config = dict(
    model='contrastive image-text model',
    dataset='photos of plants and fungi (iNaturalist)',
    train_examples=90422,
    image_size=64,
    crop_scale_min=0.7,
    horizontal_flip=True,
    translate=0.12,
    rotation_deg=10,
    cutout=0.4,
    tokenizer='char',
    vocab_size=37,
    loss='softmax',
    embed_dim=128,
    encoder_arch='preact_resnet',
    encoder_norm='groupnorm',
    encoder_activation='relu',
    encoder_weight_standardization=True,
    encoder_depths=[4, 7, 7],
    encoder_kernel_size=3,
    encoder_stem='deep',
    encoder_avg_pool_shortcut=False,
    encoder_widths=[48, 96, 192],
    text_encoder_causal=False,
    text_encoder_width=384,
    text_encoder_layers=6,
    text_encoder_norm='layernorm',
    text_encoder_norm_position='pre',
    text_encoder_activation='gelu_tanh',
    text_encoder_mlp_ratio=4,
    text_encoder_head_dim=32,
    text_encoder_fused_qkv=True,
    text_encoder_bias='none',
    text_encoder_qk_norm=True,
    text_encoder_layer_scale_init=0.1,
    text_encoder_parallel_block=False,
    text_encoder_inner_norm=False,
    text_encoder_positions='learned',
    init='trunc_normal_002',
    residual_init='zero_last',
    optimizer='muon',
    muon_scale='match_rms_adamw',
    learning_rate=0.004,
    momentum=0.95,
    nesterov=True,
    orthogonalizer='newton_schulz_5',
    adamw_lr_other_params=0.00095,
    max_grad_norm=3.0,
    max_steps=5300,
    batch_size=128,
    epochs=7.5,
    lr_schedule='cosine',
    final_lr_fraction=0,
    warmup_steps=1060,
    weight_decay=0.1,
    adamw_weight_decay_other_params=0.05,
)
Rows from block 3 of the image encoder of a small contrastive image-text model, named by matrix and row number. Rows with one number belong to one channel. Each number is 128 + 24 x the weight over its row's rms, rounded and kept within 0 to 255. All counts start at 0. After the name is the row's rms in percent of the matrix's.
After each channel's rows are labels from the 100 images, of 14976, where the channel reaches its highest value: "colour at peak" is the nearest of a few named colours to the mean colour under the peak. Only what is clearly more common there than usual is listed. The data: photos of plants and fungi (iNaturalist). In brackets: how many of the 100, against the usual share in percent.
# convs0: first 3x3 conv (encoder.blocks.3.convs.0.weight, 48x48x3x3, standardized in use, each kernel summed), inputs 0-47
# convs1: second 3x3 conv (encoder.blocks.3.convs.1.weight, 48x48x3x3, standardized in use, transposed, each kernel summed), outputs 0-47

convs0.31 092 [131 148 141 103 113 105 197 126 133 163 124 140 109 103 151 123  99 149 118 151 159  96  64 145  94 154 145 110 123 141 107 145 109 117 137 143 154 120 150 111 127 127 156 102  88 138 108 151]
convs1.31 079 [120 108 165 146 103 141 122 122 160 111 120 150 166 149 144 113 112 117 118 189 112 116 133 142 136 120 152 102  83 131 153 135  77 113 110 102 110 151 143 119 149 122 116 165  69  96 129 123]
colour at peak: cyan (34 vs 0.6)

convs0.10 109 [ 90 149 151 127 117 146 145 107 157 147 129 154 175 115 102 138 109 160 140 100  96 107 116 147 111  90 118 175 137 128 129  66 131 133 192 116 102 112 137 111 152 135 130 117 135 113 118 134]
convs1.10 079 [154 150 118 140 107 124  98 105 134 138 138 117 120 141 138 150 151 145 152  94 128  94 140 142 109 152 122 130 164 143 155 116 129 135 119 134 132 162 166 204 112 142 109 156  87 125 152  71]
colour at peak: yellow (25 vs 1.1)

convs0.14 120 [123 151 142 134 116 159 111 154 155  93 131 125  90 133 137 114 156 156 127 134 116 114 158 114  71  88 137 131 156 127 157 126 139 122 147 144 151 155 108  83 111 157  97 116 132 143  64 144]
convs1.14 085 [133 117  98 137 113 151 109  87 122 112 155 121  82 141 142 124 176 152 141 184 105 144 159 101  99 120 137 105 148 128 134  89 111 139  98 144 109 140 166 107 104 113 105 138 108 110  86 113]
colour at peak: yellow (31 vs 1.1)

convs0.43 085 [103 103 129 108 140 139 108 149 116 176 131 109 135 127 132  82 144 123  69 105 139 118  86  95 140 116 137 131 122 138 128 155 123 174 103 108 125 154 132 100 146 175 148 138 133 122 143 186]
convs1.43 083 [132 149 155 116 177 150 170 144 100 139 117 152 110 128 124 121 124 133 147 133 169 132 100 176 145 133 111 126  75 120 104 141 164 105 125 109 148 106 106  84 110 109 145 124 118 127 171 167]
colour at peak: yellow (46 vs 1.1)

convs0.17 110 [ 94 137 116 130 151 153  85  87 178 107 145 158 133 143 102 130 125  98 112 106 145 128 135  93 106  89 147 153 103 190 111 114 135 110 124 158 149 142 142 114 111 113 142 123 131 141 131 174]
convs1.17 101 [152 123  79 128 154 116 133 119  94  87 111  57 108 126 172 128 134 153 124 124 143 138 144 116 110 119 110 101  99 107 108 107 139 115 140  88 135 138 137 133 108 120  77 121  97 101 118  96]
colour at peak: yellow (38 vs 1.1)

convs0.35 066 [ 97 171 116 156 107 156 165 122 138 135 121 146 124 131  95 126 126  79 135 131 113 136 130 115 115 124 104 133  98 168 160 111 112 182 123 112 143 108 138 145  78 158 115 173  90 128 105 135]
convs1.35 094 [165 108 129  84 113 100 141 111 138  71 106 144 117 112 138 144  97 111 138 102 130 123 117 140 116 118 119 125  75 100 111 113 141  76 140  82 110 142  88 160 114  99 147 138 110 150 136 146]
colour at peak: white (43 vs 1.8); pink (37 vs 5.8)

convs0.8 069 [104 122 105 122 166 138  98 122 164 112 138 164  91  97  70 131 146 107 145 130 115 120 129 106 110 100 151 133 147 168 164 168 129 143 146 110 159 146 111 101 105 111 125 137 113 117 176 147]
convs1.8 110 [136 144 156  95 179 126 163 140 111 126 118 114 135 103 138  97 118 126 133 111  92 162 132 146 129 121 100 146 117  82 111 164 137  90 161 149  98 160 107  69 109 116 151 130 109 132 126 155]
colour at peak: white (30 vs 1.8)

convs0.9 134 [104 108 111 152 129 146 136 133 178 167 122 144 150 152 133 133 157 108  93 149 133 135 101 130 149 167 131 112 150  86 118 124 127 119 126 122  63 149 142 108 132 146 159 112 135  85  82  99]
convs1.9 113 [ 97 155 123 131 131 130  89 156 147 156 142 118 140 127 108 115 147 156 121 136 121  99 122 145 169 171 165 101 138 164 132 113 185 145 118 131 190 125 141  94 116 153 113 108 132 159 110 119]
colour at peak: yellow (30 vs 1.1); orange (28 vs 0.4)

convs0.19 082 [132 117 139 108 144 127 123  84 182 104 100 174  96 154 159 103 152  97 133 102 166 126 150 151  83 131 157 118 114 107 124 118 138 122 115 154  92 120 152 145 106 145 130 117 153 137  91 151]
convs1.19 098 [143 141  88 134 122 170 120 115 105 100 141  99 136  96 139 164 104 140 152 111 193 107 164 149 106 125 108 117 102 147 115 133  93 114 100 123 137 100 115 144  76 150  99 123 137 107 112 137]
colour at peak: yellow (27 vs 1.1)

convs0.26 123 [140 122 158 140 150 182 105 130 165 159  88  90 144 135 141 120 148 115 121 123 149 152  85 112 100 108 116 123 116  93 116 111 114 126 159 133 134 155 157 140 173 130 153 123  85 121  89 103]
convs1.26 119 [ 83 135 123 159 154 163 100 111  77 129 152 150 106 151 110  99 173 170 108 120 118 109 168 134  99 101 114 127 111 141 110 146  91 135 153 124 138 143 136 140 116 166 131 102 120  89 126 120]
colour at peak: yellow (55 vs 1.1)

convs0.37 088 [103 112 116 104 115 115 130 138 130 145 142 123 100 125 160 135 160  88 122 183 163 124 114 118 139 123 141 153 102 106 116 112 118 113 174  90 142 129 202 109 109 126  98 106 151 123 156 147]
convs1.37 128 [149 130 134 167 141 114 111 110 104 126 159 151 157 109 146 168 150 138  78 146 145 121 146 145 108 117 104 149 119 144 126 150 123 148  90 159 151 117  72 196 145 138 159 123 136 124 138 115]
colour at peak: pink (38 vs 5.8)

convs0.23 101 [109 111 138 129 139 136 134 156 134 109 121 135 125 107 119  84 134 109 100 107  96  98 134 108 141 139 169 161 127 117 157 185  98 177 146 165  81 140 132 128  97 133 130  81 137 121 146 152]
convs1.23 092 [102 152 160 112 156 151 128 114 104 121 156 145 128  88 147 174 133 126 103 136 159 135 139 143 152 115  98 148 107 147  98 178 125 132 114 138 171 153  86 108 114 119 162 147 166 136 165 132]
colour at peak: white (41 vs 1.8); pink (30 vs 5.8)

convs0.42 074 [124 115 123 115 143 120 106 151 144 146 135  98  94 128 131 106 171  83  98 105 127 148 139  99 169 172 122  90 120 138 143  98 109 194  87 119 135 155 125 132 108 132 136 135 132 147 167 133]
convs1.42 071 [ 97  99 190 124 122 100 148 154 122 152 107 136 133 133 100 128 105 124 137  87 133  95 107 130 155 123 148  93  74 117 116 108  92  82 151 102 132  89 115 117 133 125 142  98 113 141 148 125]
colour at peak: brown (60 vs 33.9)

convs0.46 085 [ 68 105 125 127 143 154 125 106 120  91 133 155 154 116 123 124 134 150 118 130 138 185  98 120 108 109  93 109 143 124 141 143 146 149 120 115 135 154 116 113 150 141 151 161 172 102  66 136]
convs1.46 121 [122 110 108 152 138 130 111  91  86 111 151  93 162 154 119 102 129 115 119 126 127  86 172  72  97 153 143 126 146  96 118 137 138  91 133 120 125 121 146 106  79 134 156 129 107 157 109 113]
colour at peak: yellow (33 vs 1.1)

convs0.7 070 [ 97 186 127 119 109 139 156 103 149 135 103 115 190 180 138 108 146 128 116 103  81 155 134  89 109 131 137 140 125 181 104 107 141 102 120 119 138 118 113 130 117 110 125 160 123 132 134 126]
convs1.7 096 [147 129  92 116 110 121 127 119 155 102 133 117 117 111 132 130 174 113 141 125 129 106 142  93  95 120 139  99 202  67 141 122 126 100 143 141 104 114 107 141 114 112 135 109 126 191 123 126]
colour at peak: pink (25 vs 5.8)

convs0.18 090 [155 107 141 114  90 102  77 148 103 126 113 117 165 143 124  97 101 134  84 165 128  92 170 127 167 139 159  96 154 132 135 156 110 166 134 152 101 135 112 133 113 128 138 109 136 140 154 119]
convs1.18 084 [110 150 147  89 108 118 138 148 135  91 133 189 161 144 161 114 170 105  86 150 150 138 111 135 123 139 117  96 178 119 125 116 113  95  89 128 147 112 127  97 110 125 144 132 148 135 133 161]
colour at peak: yellow (50 vs 1.1)

convs0.25 089 [115  99 143 111 141 104 109 159 113  97 130  95 134 114 166 115 139 119 101 152 114 118 177 106 208 120  80 132 132 124 125 173 134 158 138 148 106 120 119 128 125 123 152 140 109 101 146 120]
convs1.25 081 [104 109 158 113 110 131 113 189 135 123 101 148 122 129 112 146 146 100  87 116  77 120  75  96 154 115 131 100 128 119 130 106 112 103 148 141 125 103 137 116 148 127 159 105 109 109 120  74]
colour at peak: brown (68 vs 33.9)