Rows from block 2 of the text encoder, named by matrix and row number. Rows with one number belong to one neuron. Each number is 500 + 40 x the weight over its row's rms, rounded and kept within 0 to 999. All counts start at 0. Numbers have three digits each. After the name is the row's rms in percent of the matrix's.
# fc1: MLP up (text_encoder.blocks.2.mlp.fc1.weight, 1536x384), inputs 128-255
# fc2: MLP down (text_encoder.blocks.2.mlp.fc2.weight, 384x1536, transposed), outputs 128-255
fc1.46 131:490484502551591526533508444486584456472478559464499483547506509556451576505519526516509471499545517533485556545466561561447514502472470458532475516410536540532467483430480503490468549478428436509490491462456490445528524580363461445468527487446491467519582489498507428438551570481430479421573497496496487546451550572469439525563414529508505532391473521452504519537498520483512526514435
fc2.46 145:516482500585496447523460384566467451522475490478508470498487552523521524492532511529499574446504499535481453476465431506528566480532436440511532483457441501477539526458574530425528557505501453426527536540565522473564551549529539515480501434434466526494538592561578543485519511448437493460521455519416543535507511475492507486547531511460517489541492546446538520491533499428488473506502
fc1.47 132:454525516448496508484471462465489518513510470458478491562532465426445505497477515489535468527534487572534564543418522385487478461496568554476556458516465521475452543531451533425569473487557526504498485542534452462535573527468558473559445527486559476500498500509454498489494500456546490529490458564513548520528503462506539518355405525555468437465536508467472476501544503528520557471483
fc2.47 125:508543516455536497506436472454522473562494493478497562535455483467531532480517502517477548470492484517454515536484414453549487454516482448528440561528438457498524487477490448520439525452458526528452555572573487478566489448457501466582457485460463564458506497483531517492532484481438467504522393587492553500559483532529515485541436501481500446431454541580459474469477518486436545452408
fc1.48 091:487463491512424470498494532495446499495471490485474496478462567456469432522475522481514505470530548456549489489506521560501485480511424503548460480453528505594461507430578617475470445490524578541550513536524525521511544515501491511537484465501561489473583477460529554577462554511513496531517510434487524503468475464417577462569441475517478534484412511504514555490458506497561502541439
fc2.48 103:481491468453460490542582464538527474457489519527430594426511548481478514450538440541486482498544503532474546517496461481467488485519511485555500512387476463490545462489416501518475626497516553560516506558554527541537488483567463566526460479461505483483465587482492486470541513550433477526544496497459481487536512538435479501423457440486500524553458458471435451490484494553563519520514
fc1.49 152:502543483471492511532452438492505422480487537470484540519517548468461453562543527503579481497491504540496535566484481501473492482431439496446475523521537532452528544504496497491466505502495481527512515476498540467586517494462451455544536536491533445390539525475525462492532492431510456443511539561522474516480467553557445511548538470542426534458408476526500530472395545483508452562484
fc2.49 149:508422519508524527594547450490529471482486462450450463471553489498514540505542485556513603509460480422518448537568476482540540476447593498508524493534480481433402495468455482497482528470509453417571540500482549534510503543459505456506552507506568437475476551471487552457545480460507532444517546424449507526512565532464407433481552559497418454475492505481490489568477556490453509517468
fc1.50 111:473475426439593485475469583512548528499566538495560518486542453501531494501577485462493476516584534534477501483512538457506482536392474447532451482451486478455513516544558467478522529501569519460481547535500509528566456516521510478573461463499456571485500507531563473371448444525472478520447455492542429477482472534516541505475486536523459530580567527556531500485525538472485540534502
fc2.50 108:611457512409465532534495543449486442569499500551462475551415477523448484524468463494539488498539525560540566499510448477481464546510486529473488498445516523500526516495518568540433499520469467503508440556505530516495478543518462479467451496519515475498598491538426477500435508476517460554430531505536460500483405500495529491468508541513608491480461505462439564523573526533463470500498
fc1.51 039:503478482478505500496543482506524518606516604498528480469494446481553481532468436539494507503546457506452483549536434474463507522483505594536507502532534439516435469482523518600419498552565534506525531479496442486536463557485429457537438458508458501581480447502518507462556509497467454490461503441501550571517503491454541498514461527477441516453497583503454557476533480516474453509544
fc2.51 041:486602570463477530620509466516507535509419569487493459481411503430536487560516555561465467490552502426517527449511476513570545526495563466491408486476538469452509494495521526454524521549425431573445498482580514533420562529457594502512554481530531533482506460458508471510515500560435464563481483489442444451498492507501506570493410620546471508466501488508405497522533430510450530538545
fc1.52 052:515518479541511513609486516425557502470495570480509522513511492502516500479467558511537503540571486427526452522449486582563472492523403487469446594542515514419522488608509551523502524454502447557499417438479487510553502515544469454521474562535566489462456473491555536440517516598517486429474434539471546496558456545542517534487424484557440431442484489485498484495486456523533428508511
fc2.52 053:460528514427465548468471557519459518542442498497536523473428500489549464509454525532511492502485510485463496466527477469524475541505564567362569460497516479530467464461530468575523524570493473515456520499510498458534587458518452491546552490503462461464488465478506547504560535498472402482501442457448424531520454585518468525515470504545505430464566467442412531496521439502501455594474
fc1.53 091:512455522546510483520501556489543545463434574476513480485551599528503475477475436463499571503511510517518524521510524494476514434514495491560535518535416520507418440448432505494535522503484487456513458470537517448478473472539559441535430418472561498460568548438516490543544443523532561516454512524493599546454489467516513452422517436490533465566458429462438490542471547408522522474533
fc2.53 089:518498527456481518508479579512520548388513554498522531479480531447508523537463488438474537510503435529488530463546539457504413466518449504538476510500541461505487478460411445495510540450478646470540594518462471516468461551467533439510453491558534530514487526464482498454476476498557494454435394542528547466516505499548491487468437533481530442514528535413547474492555493498530474455559
fc1.54 113:512502534499456576545502510511434547523575486470530486504485506573489482480589521484567584490541396534520534473456448438513503537505456588462468476439592449497460494454444473468473454521516484509551409521551478501549529486532504459461471546506516483500508497466560533476505518507536512461471509544507503476465435538480517479473472487509501487519490437479494445520454485482518454480456
fc2.54 124:512441467515436511440457488539438581487566434471459513490504549576484546444447547448443509490530513421511527442513531502528473502519558524612559523479481505511479484503454556504513473487489499508571531524545492473438599423535479452517471449570457530519473541451525541491517533534502561495468518566551567473524496486506537530507439460446528524520559593509511468524527472488499504540487
fc1.55 109:434531515522499576453579476456491545506406534455467407596480453510452451499503515526486479448539504521537490576532494600491474499516440515495485481419537433434534505546473417446525533512534503514503477491519561513454460514483509557471496519502497505489491565574486466474572533493461476476500475489565531533523480542531514533501454447511545517539524497500525515474446509583459487571536
fc2.55 099:495562553529524488488487487507475481497541466446499444471491449539482468438526511540485499528541476485463480508482472537482443530490469515516483514474490458523480458486430543494538473524566452520569524436534544520531441490563469463525550466449546523527453509555502477557450472405480486469545533488441576563448452476554495533449462505513515480461465580450412549505483502574452539418501
fc1.56 083:538449447476555527520436454462480493435437498488405489499545423471521557509562501528514500443526461475504562495491510539518530473563474528491453459436511429493488515408514497484503430507521489468511505528472514485526402524528527461513579535462462562507534442415467487488548552463547502448497493485533568512451518473519480501514546512526452477567491480464452474592472506498499552552534
fc2.56 082:415461470519496487465478407429512556492454471454503490460517390518472527572425537594515509460463528488447512522476547529498517528556475519500509497524455590526534551499547454510448565501523564536443505547493502506514566494514453599498472471497437505583487487514550554516521514493515522414508487498480563488466454514506478565497582542458477451467402479488489458487505555552540492464460