From a checkpoint of a small contrastive image-text model: encoder widths [48, 96, 192].
Rows from block 15 of the image encoder of a small contrastive image-text model, named by matrix and row number. Rows with one number belong to one channel. Each number is 200 + 20 x the weight over its row's rms, rounded and kept within 0 to 999. All counts start at 0.
After each channel's rows are labels from the 100 images, of 14976, where the channel reaches its highest value: "top examples" is what is common among them. Only what is clearly more common there than usual is listed. The data: photos of plants and fungi (iNaturalist).
# convs0: first 3x3 conv (encoder.blocks.15.convs.0.weight, 192x192x3x3, standardized in use, each kernel summed), inputs 0-95
# convs1: second 3x3 conv (encoder.blocks.15.convs.1.weight, 192x192x3x3, standardized in use, transposed, each kernel summed), outputs 0-95

convs0.76,228,222,209,202,160,211,182,223,204,220,172,171,166,201,177,179,211,183,210,184,171,186,215,166,202,244,213,218,246,196,200,236,177,178,208,210,211,199,218,214,216,211,230,182,212,179,178,247,180,135,187,211,203,225,263,205,241,211,193,186,201,210,220,221,191,255,191,239,211,208,193,173,197,193,178,184,189,194,204,168,194,201,199,170,197,190,210,177,196,194,198,223,179,212,201,201
convs1.76,197,160,208,191,172,238,179,194,196,212,180,195,223,188,192,214,212,211,216,196,223,187,192,239,201,221,190,209,166,202,225,175,172,227,207,174,221,208,169,210,186,217,228,165,219,218,231,225,201,188,193,167,172,198,194,217,192,200,196,204,218,218,218,208,194,197,189,204,198,194,196,163,191,205,197,202,232,184,171,170,193,190,197,175,188,177,222,215,170,176,255,191,192,227,193,163
top examples: order Caryophyllales; class: Liliopsida; family: Cactaceae

convs0.159,220,198,208,206,199,189,205,221,203,177,187,178,185,190,249,196,196,233,201,183,160,184,207,215,198,215,166,210,202,191,213,179,196,208,193,199,194,197,184,218,189,209,233,205,223,157,177,177,191,223,192,192,213,236,223,175,208,226,229,204,198,181,190,241,218,211,215,187,184,194,206,240,203,204,200,187,184,257,226,225,172,218,240,216,191,205,183,166,207,192,163,235,224,203,211,146
convs1.159,245,181,228,214,168,205,130,184,243,189,211,169,186,190,194,205,166,232,193,197,191,206,200,197,193,201,208,212,205,209,197,207,184,190,215,216,182,189,192,180,238,208,207,223,185,244,212,221,227,189,195,188,205,236,214,191,225,207,208,221,198,185,201,207,180,208,205,174,213,178,193,190,208,202,156,186,179,260,195,187,186,180,240,217,211,243,224,185,200,190,212,161,220,177,183,223
top examples: class: Liliopsida; order Asparagales; family: Asparagaceae

convs0.179,218,211,216,190,161,213,188,191,206,204,206,191,221,185,247,175,211,158,210,174,212,197,192,164,219,205,200,187,197,208,219,205,208,218,199,229,181,211,202,195,188,179,186,239,203,259,186,204,217,170,245,211,142,197,214,185,197,202,232,211,208,208,229,182,195,199,181,190,177,188,238,184,210,226,146,157,209,214,193,167,186,176,236,216,178,216,177,204,231,238,182,179,228,177,183,220
convs1.179,214,191,231,216,202,185,206,168,161,205,222,181,201,189,167,176,195,211,203,190,187,199,181,198,224,173,188,160,197,227,172,227,202,205,208,187,207,189,190,200,180,197,207,190,212,190,200,195,194,218,223,205,204,175,209,194,210,217,197,230,192,203,220,216,184,175,228,205,211,203,173,189,247,166,171,207,214,191,201,159,236,179,216,205,220,196,204,188,208,190,207,204,209,176,198,181
top examples: order Fabales; family: Fabaceae

convs0.181,238,201,188,205,222,193,202,213,196,212,196,222,188,152,242,181,223,220,161,177,198,203,201,191,188,194,173,198,194,185,231,176,173,190,167,170,176,187,170,200,174,191,198,225,194,222,173,194,191,211,174,178,213,163,216,187,207,172,226,208,202,169,215,213,170,196,210,185,184,208,161,193,240,182,188,205,174,205,208,207,202,198,185,212,209,194,182,186,203,229,195,218,194,168,195,197
convs1.181,220,212,226,200,184,224,209,217,202,199,218,216,172,210,205,227,193,242,212,224,221,195,185,191,212,206,173,198,201,202,223,199,209,196,203,201,238,187,179,200,201,208,201,226,199,168,167,187,193,233,193,196,217,206,195,170,203,201,200,195,216,217,216,177,212,217,215,205,186,190,198,203,159,204,225,190,194,201,222,190,196,221,216,230,178,223,216,212,180,204,204,186,183,209,245,168
top examples: order Lamiales

convs0.110,213,200,171,217,180,195,199,233,199,196,158,173,193,195,206,262,189,228,170,182,219,210,194,204,223,200,174,223,180,227,223,168,163,181,193,187,216,207,189,195,214,221,178,163,231,214,228,164,200,204,187,203,197,212,263,203,211,192,227,191,225,186,212,219,204,223,211,197,181,211,200,209,224,205,183,208,245,192,187,220,189,188,196,200,190,203,239,207,187,208,193,174,182,211,183,154
convs1.110,159,227,188,219,217,209,196,188,181,179,221,202,195,189,224,204,160,233,179,184,208,196,192,238,207,227,193,208,213,214,180,179,203,200,194,173,173,189,189,177,212,192,210,206,180,194,166,204,200,195,158,187,197,209,177,235,178,208,179,173,222,238,214,242,187,195,238,156,216,192,229,211,212,186,207,172,204,192,181,175,164,221,200,217,211,234,205,212,185,200,178,206,191,189,238,189
top examples: order Asterales; family: Asteraceae

convs0.118,182,170,196,215,194,183,240,211,203,242,172,174,187,180,204,169,209,213,183,211,187,210,184,217,212,196,171,187,211,194,197,206,227,217,204,177,216,198,222,232,184,200,221,192,173,216,174,191,200,236,226,215,224,207,195,180,195,179,225,221,204,170,197,209,195,192,254,210,180,209,196,186,201,197,195,215,174,194,190,194,213,224,173,199,171,207,189,198,222,210,203,238,216,209,190,205
convs1.118,201,162,186,176,194,179,207,211,222,203,229,165,204,178,201,201,194,191,201,213,209,207,238,212,207,198,157,174,212,192,192,179,204,185,203,213,221,177,230,202,199,190,189,196,200,224,191,207,190,221,166,206,213,209,213,163,218,188,193,232,208,197,194,221,169,187,217,250,184,206,203,192,175,218,211,201,195,202,205,184,229,201,164,240,204,194,192,190,255,175,205,213,187,227,186,196
top examples: order Rosales; family: Rosaceae

convs0.190,188,195,220,185,186,192,215,204,209,222,232,211,235,166,223,223,185,216,220,210,188,218,182,200,199,178,212,220,224,200,182,194,211,186,193,200,185,193,194,202,199,241,230,186,190,198,221,201,189,200,216,183,189,179,182,204,195,246,159,192,191,215,139,198,243,217,193,201,208,206,176,227,208,181,224,193,209,203,170,211,180,204,221,166,187,162,196,236,252,165,205,216,200,195,187,203
convs1.190,204,202,191,210,198,200,193,208,201,216,184,193,166,170,157,182,207,207,188,197,220,212,204,177,173,157,194,223,188,215,206,210,203,200,214,221,182,217,213,222,184,186,199,210,210,195,163,215,189,187,207,202,217,223,220,166,228,211,211,191,192,192,199,240,217,235,188,203,206,200,222,224,157,231,225,193,187,198,196,214,205,180,245,218,208,161,160,207,175,230,200,189,189,189,195,209
top examples: class Polypodiopsida; text has "fern"; order Polypodiales

convs0.75,239,209,184,218,231,196,187,200,233,198,197,217,214,205,204,218,211,199,207,186,205,197,201,207,190,202,197,221,161,204,235,188,195,189,177,178,187,220,197,195,191,171,202,210,205,234,208,218,204,193,160,203,210,155,171,187,197,184,220,173,198,197,195,199,168,189,163,164,181,193,213,193,206,216,231,205,204,184,231,207,221,179,186,212,207,229,214,191,168,198,183,161,229,198,207,247
convs1.75,194,241,210,208,226,201,200,183,185,199,210,209,166,175,199,200,151,184,167,205,189,211,222,195,224,172,196,186,217,199,232,225,195,206,200,198,157,184,177,191,174,192,189,210,197,242,194,211,196,203,216,196,211,181,209,189,188,195,204,183,171,200,170,231,200,167,198,193,215,200,192,201,177,215,230,213,192,199,200,185,194,207,179,210,190,229,220,241,187,230,182,211,181,273,194,176
top examples: order Asterales; family: Asteraceae

convs0.74,194,216,198,205,190,204,187,182,199,179,197,188,223,195,222,212,207,235,186,186,199,196,215,215,216,189,196,227,186,210,197,186,186,204,197,224,214,186,202,205,208,197,200,187,180,206,205,204,194,188,188,223,211,178,212,191,209,137,206,235,186,224,260,209,221,166,206,178,199,205,193,193,211,178,225,196,209,187,218,243,196,182,174,177,190,174,197,190,172,173,196,182,198,206,193,227
convs1.74,202,192,196,210,184,153,204,228,200,223,180,198,145,184,228,237,213,181,196,225,214,237,166,183,179,207,233,223,201,177,209,188,176,209,196,219,179,198,224,189,238,181,246,192,167,219,198,175,200,162,190,248,203,211,200,209,199,186,209,235,201,164,186,197,232,215,163,174,197,192,211,215,184,223,236,201,217,170,219,213,190,198,175,193,205,172,228,207,209,217,198,211,196,207,204,182
top examples: class Lecanoromycetes; order Lecanorales

convs0.33,233,190,201,189,224,218,225,183,234,230,237,191,220,234,189,209,200,207,209,198,202,188,196,213,211,200,201,229,245,210,217,219,211,193,224,188,188,239,233,219,221,211,246,194,220,183,227,199,171,188,199,194,212,213,205,174,183,199,200,169,189,176,204,201,168,207,204,210,207,178,185,217,226,202,167,170,188,157,198,200,193,199,210,210,210,179,215,199,191,174,216,204,153,222,208,182
convs1.33,177,187,205,218,220,195,187,188,198,217,160,217,150,195,199,214,208,204,225,218,242,205,198,197,172,180,178,219,214,155,210,178,192,218,199,174,198,188,211,167,216,210,187,224,195,205,168,215,195,226,212,193,196,184,190,173,178,203,179,221,199,177,168,192,186,168,193,214,182,205,209,177,223,199,181,176,185,198,203,256,170,203,172,230,229,183,173,182,218,192,221,201,182,192,176,232
top examples: kingdom Fungi; phylum Basidiomycota; class Agaricomycetes

convs0.163,244,191,218,207,205,197,225,209,225,205,212,169,219,193,183,170,195,205,191,190,220,201,140,210,217,218,224,215,198,198,214,215,213,195,230,193,214,218,231,223,206,215,239,236,204,193,195,188,223,231,209,230,208,231,176,223,207,177,189,159,217,199,234,178,195,153,194,238,201,212,224,224,206,183,209,206,194,207,192,217,231,212,182,188,217,178,166,227,181,228,209,179,177,212,171,218
convs1.163,183,186,214,198,189,151,195,184,205,193,148,211,153,198,183,225,181,176,192,207,215,217,188,178,220,174,170,227,210,190,173,203,213,189,209,152,211,214,213,192,187,197,161,215,197,209,201,210,199,188,206,222,201,208,210,230,195,202,167,180,196,171,185,230,166,174,180,208,223,173,225,195,206,210,186,229,173,257,241,244,223,202,189,174,228,211,195,245,215,185,188,203,202,188,204,215
top examples: kingdom Fungi; phylum Basidiomycota; class Agaricomycetes; order: Polyporales

convs0.173,228,187,188,186,218,235,178,174,216,215,185,162,162,173,208,195,199,234,162,198,193,188,185,202,217,185,177,232,239,188,168,178,199,193,196,209,194,192,178,193,192,198,226,240,197,201,232,165,194,212,184,217,193,174,207,197,172,180,195,235,203,204,217,187,215,207,186,191,187,203,187,161,188,231,199,164,191,226,262,212,226,215,175,200,189,238,170,188,184,186,219,202,170,197,202,185
convs1.173,228,199,216,197,195,175,223,203,185,212,244,222,185,182,181,200,210,169,180,235,193,209,198,209,177,227,194,187,198,211,218,191,214,229,214,223,228,215,180,214,233,229,198,173,212,187,216,192,229,177,185,208,197,153,179,205,196,203,221,202,190,200,196,196,190,250,183,224,194,187,177,189,157,179,179,197,231,232,181,196,178,184,211,206,202,229,186,201,173,201,221,193,181,170,207,197
top examples: order Ericales